python train.py --model="sound classifier" --noise_aug=0.01 --spec_augment=true --targets=["emotion"] --drop_path=0.1 --stem="single" --widths=[128, 160, 192] --label_smoothing=0.2 --init="kaiming_normal" --eps=1e-06 --batch_size=128 --final_lr_fraction=0.01 --warmup_steps=3580
Rows from block 6 of a small sound classifier, named by matrix and row number. Rows with one number belong to one channel. Each number is 500 + 25 x the weight over its row's rms, rounded and kept within 0 to 999. All counts start at 0. Numbers have three digits each. After the name is the row's rms in percent of the matrix's.
After each channel's rows are labels from the 100 clips, of 14976, where the channel reaches its highest value: "loudest" is the band of the loudest frequency at the time of the peak; "strongest on" is what is common among them. Only what is clearly more common there than usual is listed. The data: acted Russian speech (Dusha). In brackets: how many of the 100, against the usual share in percent.
# convs0: first width-9 conv (model.blocks.6.convs.0.weight, 160x160x9, each kernel summed), inputs 0-159
# convs1: second width-9 conv (model.blocks.6.convs.1.weight, 160x160x9, transposed, each kernel summed), outputs 0-159

convs0.33 089:496475483468538503542536540488507513516483500509509518494486485472532533469451433486521515518517496463503468474518453490478535496461514519488462543461537505524492486496503499534524551495521485474504505522492494516490425483519529510524527510495519526468503573472470492515503528524431498467575536528509486531489523465501498484497497468512504547491490491540498472481498503508485481486490523505513522508461536473516488493521497481511517494513507496520490495523504492532507490528532500
convs1.33 107:505504469473489497504475486444532496447482479481474501503467487510481444458470503471445510479491484512500476474512508461502491519434504511501476485502468462520480451482472460524497512470477502514457535488512494530470468471487503500483464483481504497453513499456517473495491440502459486470510482505497461487489492506516477446440474513474462504485494480515469515493509500487483500481485476475461483478463480490476479481508457521494478513472486479451499483473468476486529468517472499
loudest: 500 to 1000 Hz (38 vs 8.4)
strongest on: emotion: positive (77 vs 18.7)

convs0.90 095:529529491491502486478511528503518471481499451491518483512505528481500476493523537430499547502514514521493515517544476521488543521495496460489522482465509531548490531486453459501510446531504499515511446519528492462511493497543496477502498497467534481528517507530484512496482512480539493505446543483524538511528502497501522539500536485479525476494524460476508479501501514515458466485495492514500509522524520503472498514484495489495517527480487501508528459438497520494490547559534556
convs1.90 097:515484511487487443475490491457478508478459488491525472471523504511492473454473513524437474514478524493507509511488509470464491489521458504502488505511479482521523488498475512464514464507486500487450480483447494492464457520491435490464440491474480466464484499532510437503484514486490467467479494514524493522471501482511511504510505509518522510491507506495443516499506517501521520512484505507454527539514510514413483495506509496482511503502470496481531554521511467524483438496482497
loudest: 250 to 500 Hz (65 vs 18.2)
strongest on: emotion: positive (92 vs 18.7)

convs0.21 116:512470468499479518492491458525520476509484496480529501531499507475509441472514535477475551529477472487507487495509487499485511507483516484506532472456463551499484519507486469499473455512516522484500499512519510446496499446507486465515500485522476492500494472479484510456465483476492453472471514463508497484492492516550531520542482513514483470494475454494500483521526507487530479499497451477469520498467507492508474497464516470512491489532497518439537440433475500480514555530516496
convs1.21 117:534493495477532493527506472498481492454480478494541475512532478500518508476537483522501522502462474497525527458557528494518490498498456488486536494514466497513488531510519484532519474532513508472479484516492483488513457488436527458477471500488444505527494514511516492498500523489495470529465514475534485479497493510519479514533509479515518532480515511463533471530504499495540496512512535520495503607444515518462472493509500507530499512493498493456535533489526551513527525516488514
loudest: 250 to 500 Hz (55 vs 18.2)
strongest on: emotion: positive (96 vs 18.7)

convs0.94 067:523510494489508527520515520560490454488508526470519521493497516489484482508486507492473467519499522530451533475524501528470517492454513505504531451486487545532526554524504482480482514551459508502529532468520449519484474496517487473496514515511492505482469511487476544477483540451490507536493540478524490497481508476495530469485541466508509500477535545514481482448514534491484503483512534539491509531466506483462480500487493497501500512512484525529471441517474547501487445511506498
convs1.94 093:506480506529494461499490481474467553507469485483503480518523503525502489499489516473508526521484538467482485506499458502469485474454521460500463514540471444546523457455489487517518507473529508514504491499473500522521495544542523456454512472497482485462516502538516471564512471498468495508503467498476485486516511488520481525512512514440481508504485525498500474531497456537467532554474490489514497515508507540481496509506474531534509480495485502517533500525545475538520494463483452
loudest: 500 to 1000 Hz (63 vs 8.4)
strongest on: emotion: positive (93 vs 18.7)

convs0.20 099:497507490482524511515564474486471482451484503508530497485474507404481502513491520473491491492496548514492507510493500528497455478542482472499532497480519482517497534543557493485483506509509496519488474522502477479492503518492481500479494506442461469484518512502512468518506541483519508440487483503498475443487438450492468479494517482504505526477483451477497477516500534451522436515510506489494526525495478480493477496521509480510471530512486489507483532546490496509462466490523479
convs1.20 109:463464477489491527458507485430524510480463482502485519505524510489469515446482509471499480513495486492506452493508501508482511516481533512480500531483517480523475482510484516519504491474434506526441531502500497511507516501464506516462529475497520456502512498482516497459476450518489518444490478528483463443508468542502467493499498496487462535458485457507499492478500506452484466477465478490503536504520448481511424519517508505481498471471479513490519497486470462488495493516500478
loudest: 250 to 500 Hz (52 vs 18.2)
strongest on: emotion: positive (72 vs 18.7)

convs0.38 085:522526494529445482481511540499521502506522497457509476543526491485500483507495540480495512549500474531513537496497501497487479534516545486495525522509500453515468520491510517508539537496466509489502512511514488493518486480516508508494482502540545510517560443498530510510542502526526505515474525524534550506502493491482531521461513548502492531534530548518477538503531496522497515505504511490495493548491451507472504502510527503476459534503449531489514492495475523469435524510481563
convs1.38 096:464478500471462504500492474466458510486509501481507506455508468505463528499463495468504457507512506494493477497446519510482482465500429508466464499488474493475499483502501506446480454494507475458485436484474499497472468507490450469501531490457493478460471466503476471496496479476460466493456504437515479487463489475488505496490495465517493485478489489490466459480468499493476466529502481474487529524481519509495499458480485473500509503495476476507502549466491453473493462478489500
loudest: 500 to 1000 Hz (25 vs 8.4)
strongest on: emotion: positive (68 vs 18.7)

convs0.73 129:476485449497500525482503502483515464506483488507529505472523500510477506483508523487509525559522486529473496495500504497483552509464511488488530471474506527511533563559485493480502499563484444494507517516487485461447491459494466494496510492511492486512487496514487487447450542490519467485516507527516510512469526526552511542514508524521508472463525454472489521479505552501508508483546484481469533509504541446510462489497505502474541504481487543485511470471494504491543495502495501
convs1.73 099:519526468476523510532507487442466501467462453483517512535503487512508491439455505536504509503478474497519542467540497503470498509488524496490489463525458496536484491503496469505500493473468514469459512550523482522501446523503524431473504490532471485502483524471492507498485473494509507474524512520480461507516500476535485485477530497497513504477508490460528496546548501510522516522426524538496480535477514466501463522485486524480485524473499481471533503519544500531474496515502504
loudest: 500 to 1000 Hz (32 vs 8.4)
strongest on: emotion: positive (94 vs 18.7)

convs0.92 099:484524503509527492501492508525545526558535499498510538488538523457496463532469526512466516507550559511521461493471498493461441484509504507471532519485527535499487523484517471486519464510480505539495502471478531507478502553499462500499437500519459508539518482539477513533498523472504485500492502495504491504520508458523455542477487505514461532496477474514509483475510484498503502469552517504458510491518512472450511498508509506538525498485525486486444530482507511503485491552491488
convs1.92 120:508464485501477484479500460501498529527484502504512487496521469499522483491500505494493491491502497469502489439500495481511464514465436514467503537514457472518467460460444464514502476467435520482525496462472477525477468502452525485513490480499487475493507501462506530504459468509451483485493492460483516487460494526478472502507504482474487537478474485474510458484506493483462482529514489503459455534460495483460500430505467450497476485510469499521485500498502484514457515502529488
loudest: 250 to 500 Hz (47 vs 18.2); 500 to 1000 Hz (39 vs 8.4)
strongest on: emotion: positive (88 vs 18.7)

convs0.27 094:487470515489462491497450468533503481536501490518510508527522518516527462496507497493458509536449518462486481463488466464434520533494506469468503498496499530482465502480489490528504479487506535506501495527483505474545502481480473508538462472525516458510516500462509547511511458484479474517464537461490483488543496501536504548499475504518471480501524498478523494530522456466525451489492529488459514489503512512453486505476508476542511478519500496479501442484501500483549541532506499
convs1.27 112:495514514473512495513464509499523465463474472495507478500528484503527464519516521509447504484484535480511545513518499503496496477494437504474528465508483490488499498485507460499525475505502515474529468470507481481489489490506512510485459512421505506491490483531488479531488513478466472533452514440527523525483529478518453503481536486490524533495494547444507488529508474484519493527508550507459493525485541531433482467463465476504529538470515499518501502451501492521523513508507522
loudest: 4000 to 8000 Hz (25 vs 7.5)
strongest on: emotion: positive (72 vs 18.7)

convs0.66 086:506527489501473498505457504467488490460502522480499504477530532494518486479498492508532469520515546478478476536477528521503524464484499530509518502458530535525524501483484471457469442517468495530542527481506486485474559536530490440507512492526516510510460461468445525496472514497521523510451514501487499544530504507510504523471527524507521516460500508499474545459487449507462490494482508525511489468535515486514491463488471521514523493480513486522451447469490491482496485514486533
convs1.66 117:501441488487492486495470437506478536475482489449508474531503486488541472495523507505452516510453534483495490468485482470462475474454494475495489494535455463482469479470468489492511468467474521467508489494474481500524474533490472481457468472500475491470505506536497472529489501485461496507449463483499453469526488470499492532504491500483489513487505504480466464464512487501509503532459507510459496508460503507452478505453479479517474491487493513481506466518494477547486516463464470
loudest: 250 to 500 Hz (44 vs 18.2); 500 to 1000 Hz (42 vs 8.4)
strongest on: emotion: positive (81 vs 18.7)

convs0.132 097:507483453489492507479490465519532491486487503492535480512511496464537460468518519451448528540508462490523484477516475499449508532464513471506534496468450551463466518483465494531470477519485514508514494515490518474471515461517456487534452497522474482497508510457493546497474491504499463479488540484497495513476515493508531536497452520501502505490508487533503515520547515473485473517490491467474521525488501469490490470479483473518528497514476533453511450460494480500524545537509489
convs1.132 095:515497478485513458491519479465488485431492467487533465531533496492508459467482548516474524507466501480535529468515521520476490478503488496490508464500447495507508484490472463508534487519493524482479461472501521539518448499483504471467485480463529489491495491527498470521474470490488496482449493461518488484513509492503457496511532503496494536512497499468461490522538500489499509518506531533468485598465488507433527492516498504535481508495527496483547518498530507515509493531467508
loudest: 4000 to 8000 Hz (29 vs 7.5)
strongest on: emotion: positive (98 vs 18.7)

convs0.30 120:499465494442524487501476509521498501508506503537513533481514512502498444494523493511443512510466535484490470502484521477459513467491478494491525461480516514516482524493481456503489424512499502556531504468482494486468505520506465476546443494504515504534464485482495538533509544446498501531483529525513435513528484497507477545503503509502513466480528516512504544481495483518473513496515493504428546495502525502464481471523512499527537486477511491517485485498509525507504527515519531
convs1.30 113:476441487493486496482539494497493531481498505454490467536517491480546478478470512505473464511491536505510483501480484500453495479479500511520496531540485463522487466500465506491537478469445512475518484435493468483484494524483462470481497488503486510462508490499508503533473504521480516493472467478496465527465507471483502505471497515503531580505531475514515534457501504497488506532456531511461472490501530487457485446499475481506486487492480486478470479535523471539468446494505485
loudest: 250 to 500 Hz (45 vs 18.2)
strongest on: emotion: positive (68 vs 18.7)

convs0.58 077:514496496465496489553525521523488477527499518494515495517479454442520509480478464499490538520532526490519463492503458470514523469461469513450469510452530548493506474503498491491530520477514485471505485522493476480463472499534485548491507495491503540477498507489443505496475508510475485482534551503481493510487507471489478480488504431489524537456468474504490467503476497512479468477500504467499494489511546467530488478501489458513518512475524477498465500495437492477531515552535508
convs1.58 083:495464459488500500488479513417522498503490461499486496522537508519452474409490516500497511526486489517530497490527509497517527541460538504516499506507471488524475480526491502542505511482480508517439516489528487518460490485473517514496499496496500475503494513466571459486484420526516515433528466521493475504493523540512454460466523519481504489483489463509462506479501494491496490485509470506500449493484495479503480505525491525491478508475462500486497495474479491478497480487507513
loudest: 500 to 1000 Hz (41 vs 8.4)
strongest on: emotion: positive (93 vs 18.7)

convs0.60 097:486541487503531517478480478477531530546538490521517542495502501488485487494475536511476504517552572544520515495476482496459508480503528507461524524517517511494518506503521492510532502502478496524482506491486527535454496544513469516517486498504524511515490432513474517505480487492489505494569477516491541515511537462512488544463481517498460540501490492516496521476520491511513522490556533493473492460536509450477506508505522502506552532484526500450480534491514490504509473545522538
convs1.60 117:505492475514486463500468480474463551533487480493477486501494500489478462455488509506517513490515505471483503463517478515486473519480464482481471532534483466505471414437443477524508502442465514506475504489505475519508479508457512493475492480526469463474476501468506515505473424512465488473482499490468480493472503498475479489470516503467502523473460484466470482491501473469497509531491491486472446500479467460467504468502474473495479480485478479504512510513494484503462514487484473
loudest: 500 to 1000 Hz (46 vs 8.4)
strongest on: emotion: positive (82 vs 18.7)

convs0.114 105:544471497480479480540509494503482515525514473516526510544500497447482469486507511442483536531499523496481479512498455502447516516467503477507524476427490537485467519488481496518494456492526529511476462511511506506524475505546528469518496499472502473486481502499479547468474510456494498512508506466503485499484476518509522498525538510501520500500490447495519444494507496518483473453517466442477504482502513502485513507485518459509520467545526501517498455459444533493497539539507508
convs1.114 096:514476491511520470503505468499546504480476489528539479531551481465468457480545521489491534514481506518536537506519519507493472541504467497505521500506489466505487511523482502511569511515503499486481473493491484459487487503455517527465463500436466473492469509478551504489487529527516489492474494455525513506479516521485534494509473517511499507508509515519517484538490524502499455462498518480427509561480474467450505484539504473496508532508492512458505499520495551513501515501461528
loudest: 250 to 500 Hz (46 vs 18.2)
strongest on: emotion: positive (75 vs 18.7)

convs0.117 102:503514485521481515480477530498516495479510496511536505486518487507496489484478539434515524517492521518486513477497463472455586498503541463500495502477504503526480513473493478483527482576528487515488489517525491488510519484527505481518523517530541443514501474494467513479484514499534471500518504489537527509550506479523510555482532491508542495486517451477488498465489530565468460468496521499498520509512540515474511543488511497512534506501489526515534466453518523487540501526505523
convs1.117 111:488492525476487441464498489465477481468460492521525501491501461528521452486479503515439493493459511492483518503492530476500479508501496522504487437517453503525500492501444435461514481497483487456458517458520464492477459494522444492472461518514478514458467507504498472511507533459476481490456481528522490533470523476485514502516504505487495489507538512486493535498493527517518527495478543510436532526494514500460499516480528530480516518471500502456487493497483496480491474497500486
loudest: 250 to 500 Hz (38 vs 18.2)
strongest on: emotion: positive (80 vs 18.7)

convs0.45 088:534538510497517479493503506506531491458483543514510484474527486446500461497497553479451518492546518535527499518502541503498481481527500499511526514519476535511515566509498471473513473544509472516515513519494541493520491476490494498499482501484498542553536508508508481540495559497501543510475554534518535495541479513507483518454510489492464520521515535478527514506497540479517500500472546535520479544485501495472476543515504489518530523492501467532476491502498548506459519501520527
convs1.45 102:473470513494499451466504471452495534501481506497495464491536535517469495487475510489480478524473497488488476469467490469473493486513464491477448511508455465506494454483471487497511450455493513478486470467466490524494435521486471466449515463475483474466516488533513437497486483502483490481461488470476514478503493490490461531529483490492498507477483487490462496478515482500449510516514485462466495528478481495459505471515504469513488470481479489489525519516522464540458478510509450
loudest: 500 to 1000 Hz (52 vs 8.4)
strongest on: emotion: positive (94 vs 18.7)

convs0.88 080:539524516519529441522509484500544486501501533524522488509494460469492487510420549483502565479546524576529485507521480492494485471517549478474530507485498505507464531482485501446546484502508505524458476503511464511470473496515525532508481516491509462496503507495491512513490521514525468486534495538500503469503472467468498500484521476480498520529517479466483496509448536482526488496531537517500515553519493488511467489505540506519517524507525477478495519493473524475493520525505520
convs1.88 098:473471481470513495462494502449474512478512492521491466489523530453479507429474501526509514517472504471506478490505517478479481515503485497468481521487488480483473477482474525515505485476472516508434459493468486514497457515440508480443505475455495451468486512486535472492455481525490476446524473463475501493485490521474461488498493466491496508474480480513473440476498484467503486501491519516512470512461462496475499494536496426510485476480496506479505521514514465499473465506493486
loudest: 250 to 500 Hz (66 vs 18.2)
strongest on: emotion: positive (90 vs 18.7)

convs0.129 070:532512506472526542515485517524505472511481533492540496472485515486482497466500511442489461485527525516482541509528473528464530479445492537534531473479506582511500547520484489467499497536475481534498496473499492533484466523521483492493502540490525521481496523510487520503500526480480511490512535486523505515461520484530538474481494500484487481517522540524496506464537538504457497497517535517484506542485507488514490477492478486482502542526509515510481449504500532523504441549543535
convs1.129 077:504501500533493453502490472489482547528474490494505480517537501532481493528507542490508520543495521473487484518506485499481474481460513454501486513532468459578504474476495508507522512461517533517509501498488491517496491529508522460466500482491467487497504501540505489546494454507478489533518479484483493494502540498562487548514536504460476494484479505480498485547508466531473548548488482519509487521507514515481512495503490483580504477509503517523543491517571497535512495462487468
loudest: 500 to 1000 Hz (29 vs 8.4)
strongest on: emotion: positive (95 vs 18.7)

convs0.128 086:508535532500495451485538521502532483513517494468502472527521491499533462519500555465463542520543491549539525510510522481507485525501522476506525510503480497524517534495499508499531471493513483502497524518514513480521467486490497494484474525522525507538599507524520501531517530517517506496487562545535555519519501515497510525454524522497482489511537520494517538505525519500513528497494521508477464543494501512474513542511538500529491545482482492485521498481485524503471528518520560
convs1.128 100:454478496495474486464508465454473512493490502491498462477508498510471511483452494504484454508480501492498487468450504480452495479508427498465470516478460478479507471499483507471493434476490487482483440483452500510473439509484439475482501471465485463447500479496504463488486481502490470470473489459501505490478490485487482508491482476522501486483478494495449476485488495488480482512508467478475512515488508493451492471516498455495488499501484471483511536495498441494484443500498491
loudest: 250 to 500 Hz (55 vs 18.2)
strongest on: emotion: positive (93 vs 18.7)

convs0.119 081:492487494522471505475545501524508517464470485463511478462502473479511479492525538502494549501513440514507479505520500497515481506517517528523519525491509541504489536531456506503490441522491483466509497495483525448472468455502431489501449472486492472538543505554493463474475547490515484473490511502538498491483471507496477544528451495509472495492531464521488487517485499507510498482517459499462499528460497471470482523535499532502496484480480515482499489484525524464511558517497470
convs1.119 096:472519472447519444480520480472515523485482515505539475516523548464531524450502527505506496532460463510515483478481547471501486494521539502463478511492489514533480517522487487480547488517479515499422493496487485496509474515464469494478538498496472475500513514512522487501501517531501486472483477484482506451514509499506475510555481482497498514494517471516499506478509528435496480484482530507505511566467486484494514514531512458526479523463459497436520490528528507523467511523507476
loudest: 500 to 1000 Hz (28 vs 8.4)
strongest on: emotion: positive (79 vs 18.7)

convs0.102 105:510469477485506500496456492478499508480506470505525514480500469496491460532511503503490491532487487523466523508490504478488523501456510485493489504509473491516467525531478474513513505550481495467494517486491449449527514488456492534510491463514483479512518530489488474493530525482490542499470497462536486521472531549521508500488504503532471532507557500478500482492454569555537487510552514519467534530497513497473515516469493493493534476526466540513523576472507515497510475458457486
convs1.102 108:452455523494443507497547488504495515472502530508507544509495486523493506517506512456494493510536446517483489463447553500540472456481536504502467490515511516522520523516468466487512536512528517478467540495521501511512476466485457497502491472512472537490455494524453518513515508468470510520477496522486503453475497462518505513513515499499473526472507488515534491422519515488498500502504504501497528493428502500499503527502507516524491504448504491480483531536503452492503512481522448
loudest: 4000 to 8000 Hz (27 vs 7.5)
strongest on: emotion: positive (71 vs 18.7)

convs0.115 109:487549456471484543522488496527527488475495467478530473473480468475535491470543511511471527510464518493468508474517524479477500476505487511516495487488492530514498514519537471458503517526537514524502541539515544518501509538490491502525487499528500501488534462484476502506491467495508496478525542484508529491527516491550520464479512500529519491517480479464485491530554450476544493545477521529498456520509546482468487475492524483551473539489496509522572488513546499499498505520503517
convs1.115 121:481507506508473501483502457465500503467482489471472490478478517488477489495510501474510493453515491477467496457464461522477485457514521497471477457530492481498483486465544490474483504496550494484487463546489532477506509477504486470486516437478501495478504460497453474493496489470464513497475476471499489427541465443514510497508497474474482505481486493458482473481514493498523502544476477516488519485472503507495454559473487523503489483478486496506553483516522479503538468445461479
loudest: 250 to 500 Hz (58 vs 18.2)
strongest on: emotion: positive (85 vs 18.7)

convs0.18 112:529505479471467516495487500500511529496499523481528506478502477489489504502495510431509501494515514514475501516499468497478524461497505484514521532449482519505474521485474465468475413526483505535495448501502489483516473511546494482524491482472515442534517511495450502523487532449499514509496532484517498490490490496500495544528459512507475502505518462503504492512455522534440455473510481451493540517480503508480469496497496504489529517521472513462514447442492537459481514515517533
convs1.18 109:484473499469533454487562472473509500455465512516517496512524524520526481471502516511461520524474536501481514529498537480464487525530480509509483511518485502535480510500486484503536484515483512501461497462506489477464477525498456495465459490494458504464511551510539466528519526507481497491445511462519511490488508533504498501540503490499523539475551519492499501476522555484497530491482550524451519539489521495450486490551525463508504486484487515459514505533507492555487511503496490
loudest: 250 to 500 Hz (57 vs 18.2)
strongest on: emotion: positive (86 vs 18.7)

convs0.17 091:503483509472505537496491494497498466489465530469529522462492528478481514486499526453509461471523472505483507473498479556485491477469505548502528468493536567559490557537496475448493494562461478485505477467517457483478472479501459493480528499501503519514460509496469512473482528475477520489493526492515489463469471475548523502489500470518507485476517492494517494470515519460477482510516521530500523506460518465533477478481466500473492491505530502527469477498498500506492460536534494
convs1.17 090:496496491539492463507486472491480549524465498485508476502545507519492518530499525511526522549482522454491475506504496507494472486480522450493491522524473453588511486476496500504525507486526526508495508512484490505500491525510525459470524470496470474506491496535501487534497478521474491509524481499486485477511533487585481546518544505453485499487484486475496487546490482501478541544499486532527507521498494508492505504502492494575495475500503523534542504517565489520517500461489459
loudest: 500 to 1000 Hz (43 vs 8.4)
strongest on: emotion: positive (95 vs 18.7)

convs0.49 086:501488480499530480432444497491544500477521476461502451523531536505480433509554534479446467481501462480501511526485506516487545476508493472504501494500498520480469546516452491501468444513462502500502504511474518488524509469483468473503430492455509498537517493475518505478504524474529519519462467523514506517517503493511531565503476456479492473482516518478487502514513499537496510505498476518474534514491487502462508501491479508506559483476503496522490493475495515484477501482480500
convs1.49 096:482462493485447490500480497519482510461509512453533485475505460488525515519495543515462453532489513531500491498463509481493469405480496507468494508513489488510517500519484508449523486473491503454518492470508439478495502538448464505477488480491474512480482489534436464554508484499485485526459513509516498487438503440511471494492530510512540519515505485524455509447493483502515511522502519515514509500493495520468495501461478482516479510488481501509497519485509474532475482487488487
loudest: 250 to 500 Hz (45 vs 18.2)
strongest on: emotion: positive (80 vs 18.7)

convs0.136 090:487530524494498508482517513496517482504499498497522511555487525472527475502478481490501509450522522515508484499507446489547486501523554504494497468486530531542511528482498484488525486507516492481490475507532523516502451483515511464491477520499487485520537477552502504498434534493509480487505486488512542491556470472505509485518537484513502507495503477481558505496497515478538478458488528534501515506513523498500524548476561525527494506480598442484504498490499501463513493530548503
convs1.136 097:476497520480527495448488483475473526523497513513477456521469544500480521500490504527466526476499505461485503459487446425483506510506506512466465548460485482465466473501486517531477482446490513513485477485464482506485472514493516483495449475474514488485519505494522489489524462515512476460537475509493513448491480524463487489499494455478518499509452520514489415489501442481482482502488489498498468477484467525463495502526489466496480488535500479478487504510492472528484472487512489
loudest: 250 to 500 Hz (58 vs 18.2)
strongest on: emotion: positive (89 vs 18.7)