{"residual_init": "none", "optimizer": "adamw", "weight_decay": 0.1}
Rows from block 9 of a small sound classifier, named by matrix and row number. Rows with one number belong to one channel. Each number is 128 + 24 x the weight over its row's rms, rounded and kept within 0 to 255. All counts start at 0. Numbers have three digits each.
Before each channel's rows are labels from the 100 clips, of 14976, where the channel reaches its highest value: "responds to" is what is common among them; "loudest" is the band of the loudest frequency at the time of the peak. Only what is clearly more common there than usual is listed. The data: acted Russian speech (Dusha).
# convs0: first width-9 conv (model.blocks.9.convs.0.weight, 192x192x9, each kernel summed), inputs 0-95
# convs1: second width-9 conv (model.blocks.9.convs.1.weight, 192x192x9, transposed, each kernel summed), outputs 0-95

responds to: emotion: positive
loudest: 500 to 1000 Hz
convs0.136:151113133175122126171096134098109099131104154093098137168128123138128111108073151090191153134097172152101128127131098121124171132132142132124163128096135158094115155110110137123110086140117105140125117162107143126096177149150104127143135150126124123129147142112150131112127130105170165132
convs1.136:103162132108129128130127057122132135168137165117127143141123114146121149128096124138158090127116141145062120105126135130111108090098097125121171106106112084100123139138078128118130116119128086153121111132139159131111092096122156163113099151126115137124149102147123135103097122117098128117

responds to: emotion: positive
loudest: 250 to 500 Hz
convs0.180:122138109145133129145113102109113164104126123150099109121133150128138175144151142088127175116165148148157135152124136132150142133128129101185131124146087142204133147122114125133138110135124155133127094134097134131185132105132104146150079159146108125162076078148140142130120134095133111134
convs1.180:173098111116123127096140084104111156096111129129105092177129131140121124129114128130142145159147180111122148136127120131126126107114147104088110191147125118146127170126168128125130131135133122088124121126044117130127153135104166136123160174125150109139110090111125120059100129110139141148

responds to: emotion: positive
loudest: 250 to 500 Hz
convs0.91:106085086178133125119176106141150133168110122105107153146102109109121098134118125135154109061117160116158094168127145135128144161137113136159150082118116132135133108158111126143127127111125155127164099164129160130125130118127135100080128103155094112133147123189126156084116141125106155100
convs1.91:148077114129134129180131110165151126184119098125159168135124155125116102130153125126103150170168170152136142090123099125138126112111150158127098166161134146116126121127151126150125134148129132179141114123154126128162134163145161150143101162107147146124165150167119118123087123153080167168

responds to: emotion: positive
loudest: 500 to 1000 Hz
convs0.105:131131138129141123126098213101122140120057136157106114125144107134129163125100113101095118145126116126109126113128130136161108137135179148120121136149100093119135138127142126110140195136124113115163132114135112138079098145099138109121171125124144105146107147124146136112167138094156111136
convs1.105:154133114137123127115090169101126127084140131125128093089121073102131116131113128115108117108106086101092120087121118119143132145184133123129107108123117120102127160131156126125126151140123096080128152117116133124155147136132114142113144125136145140103167131130119133169137123084179107104

responds to: emotion: positive
loudest: 500 to 1000 Hz
convs0.43:138199092112128133148119153130165134102119138178127099138158131110136167144114117148121137137120158106123135108128123132156112168118122120112143116143123105121138168114118125120137131133128116116143153129090119129120128166116122165141152135122143158113134119038099134102156131105159123121
convs1.43:150147121169122124090123175092143140041114108118082088139125130086134122139121127113132087157115096134078121104119118128120116188151120133102103142125124086122125143129133127122128155137126069144130126136133135130130099137122114119131163108126154090128099118118126143125135120121158075131

responds to: emotion: positive
loudest: 250 to 500 Hz; 500 to 1000 Hz
convs0.178:133134155150133131164202101141135121141114134129103145170138151102137137151068130135137112090172151153125154096127101138136139100131152159065148078110127143085125162131152126116127089065127118150108088143139104132104166152119115147101157169130122147115132156096116138087108127146163118066
convs1.178:095149162108126130124147109133144126138129103122115168153137162123129124128132129125153101074137116148150139070127137123141120126142136140138119008108149113070125135133160128127125110141125131159111136137183137121122076135137113123100141145135116083156106129132132141166135126169113099112

responds to: emotion: positive
loudest: 250 to 500 Hz
convs0.115:193122105184134126173191077115076098088127117112151110167087134109126129139119126111129128147120168133123145118131145138136157157135160122099158096104133142105119154148150116123112094065116133132075098140087157138163119123142155135121136170115147158128145115141160136123124125128179141112
convs1.115:074071139113130131117156117181120141204145100122137166128126105117125111121133121094133149119163138140122135171129129126119117098150110131154135117141141126138122059118140123133128129127129146126123101128168144123094113166128122117135117130129097146145107148159131135126115121164067125115

responds to: emotion: positive
loudest: 500 to 1000 Hz
convs0.153:153186107148132130160138127107132130129100152172096119160157162139144172149075133146161108135105147124118140115131100133145158161131114126102158106112135152129135133110112130123143112116130124151118117174091115137083174164124091173140140167134139150098102126084115134094146134099146140121
convs1.153:143148125133123127068131099129154140070132120131091124164122142132133120138139121121175077149108091137102126107121123126117102151127090118116139119150125082121120138127109123107128121130127068172136128141150152122143090080126107135117160117118156096121126090104125134152112114134128081141

responds to: emotion: positive
loudest: 500 to 1000 Hz
convs0.165:147154120167134131147152097119103114120103138119086132143127131151113119118052139111178113131090142123106129121130059133128160110134124112086174103086130118113121141118101124138124063057118091128108094179105123132098172137147097153109121141131107157107112123081130133111130132110167127121
convs1.165:140160147109132127118122062175133114147170121109126176134116154129102142114112126129167120142131111138119128152127147125109116090099076144124150120155131072122126111135100129103129068135132131156126121145152155120097052089134133149147101139125134122125138149123119132126117127149093157122

responds to: emotion: sad
loudest: 250 to 500 Hz
convs0.184:113068082160115123114119094102096155133138134113134142121136089133167094112076154164171144090124152134122129150130121115138155120148091089142142094100142155152116159150127129159115111116121124078154112162110164119098153094133136107105129096149119123122152088128137131073071126135132147118
convs1.184:156159132124139130175138075070110136171124133117160124121128135117119108114110128158135121168160144156121136139127135133137125090065118085125146160105102099142129136128096132112126079120129139141130133111093106128115129092115157182135080144138116163132158085103117130072086129102109161123

responds to: emotion: sad
loudest: 250 to 500 Hz
convs0.103:132064096147116124115125089101099146130139137128166132130152084123178098127076141150161150129122149156121122153127126111149157110139100082144132106109137154163114180135153131150114113134117131100163109162110148121094138086136148132129125125127144141122169078116144120075053118140134139115
convs1.103:120138144127139140160128071067100130162121108111154122113122120103123122115096124152155103161134100152117134170141144133142124104091120079144148144087095096122129102125098127110126069124126132135117126087100094128121132099109122164112080133136098132119137091113115129077097125099094150113

responds to: emotion: angry
loudest: 250 to 500 Hz
convs0.23:141165054123132128135131116098099086135111112152065122147110118139118123105132137121146131170106160101086126131132112130157139129130133118119171117085095132143115136124089127157115043122118074113120080150114133122112123142093087129108128143130110141099115137097123130150142127083134130150
convs1.23:170177133119124125154143092183129108132155143119122177174114168094119126123132127114154096143149117124131110162119145123124125106102084133120178145129125086172128130137109131117126123141129128135133157152125156119109058087135171130153130089116154095139132130155117141131133126118121165134

responds to: emotion: sad
loudest: 1000 to 2000 Hz
convs0.19:115148126120097124133127124085113119106124104119108110139108104143124132114096092102098082141106084136117124145115129098123122096119132114121116126096075101174093163129104104129099114084116132105129098087098126097127094082099129151131117099102104126086111124135129096081126084127148112100
convs1.19:156128138184116127136147138187137148089138120135185140156135125130130151131162136133121120075136157114172145124134124133131136161136162157151113140183135152146132143125151129137130161136140127095127134129134129132133115171138144111132171162127173129141110153162134134140180132143153132118

responds to: emotion: positive
loudest: 250 to 500 Hz
convs0.50:087121174135125129168193097166146071142146142105095160175130146118112103140101123101152113111118123178132097126134124127089155105125150155094125096100144135075130094125106137100123071100123131175121092147133112126115170131135076149105115138123064144118131149121135136128121130151111132084
convs1.50:065122128061129128155137086161107104152118121123124150153131139134115117122108122119112104101120113138086132086133131130111113073109071132135139062110138113094120100135124121128131104121125103152114134141150144129143062140102102135101089139128083116125161122113131129154081122146092102122

responds to: emotion: positive
loudest: 500 to 1000 Hz
convs0.40:109143070155150121123151139107159091139116130171111138153130131124172149110148158128117160121165174120108130116132131152167131155127122102158178104091086140145138086139093132171140101139123073110136138155136177143118077131103107093100088122133082097128138103117147148155111148077107097150
convs1.40:151164126141107120169134146139107122169125118126129145177121176106106093134145117117143127136180162138146115150110094124113125141126110152077145144128128141178124110139156131138115163162127149159128155166108149125128123147122162120144144113096140103163131150157115140062167120123141169128

responds to: emotion: positive
loudest: 250 to 500 Hz
convs0.94:088152122152128126164166158173161118112177125134133152194108183108128105095090131101117103126167089156098083140125154109098135141127120138120158159116158179147123105144123125129116144121123101183097175125123148121143110132144139143072117116112104107119138137148155116126133125163094168180
convs1.94:121086128149122130168124067131124124086133149102174148114124135105116130128086125130146122134117107144134127129132128131121118089112107123116127145120131107152126130132078127117128122118126081115123128129141137127177152099124128082126094123128115113119222124130131129108105126147102138132

responds to: emotion: positive
loudest: 500 to 1000 Hz
convs0.120:157151118162134128140147105115088093119101123105087126149117120137118125118011135112155138144112155128100129123128059136123137108129123116109166114080125125101121138114094123131120056071118107125120079155100111131091152136126105138126122146120101146120114131090115133086131134103173134122
convs1.120:153140134150124124137140100151143113163149103107109198152118136094115173119141130126190087140129101122137123161125144128114129123109093145128192119139141081127128099132098130115131069140130113138120156137171150123126069108140146148132095097126119106133135145110121131152118127144101134105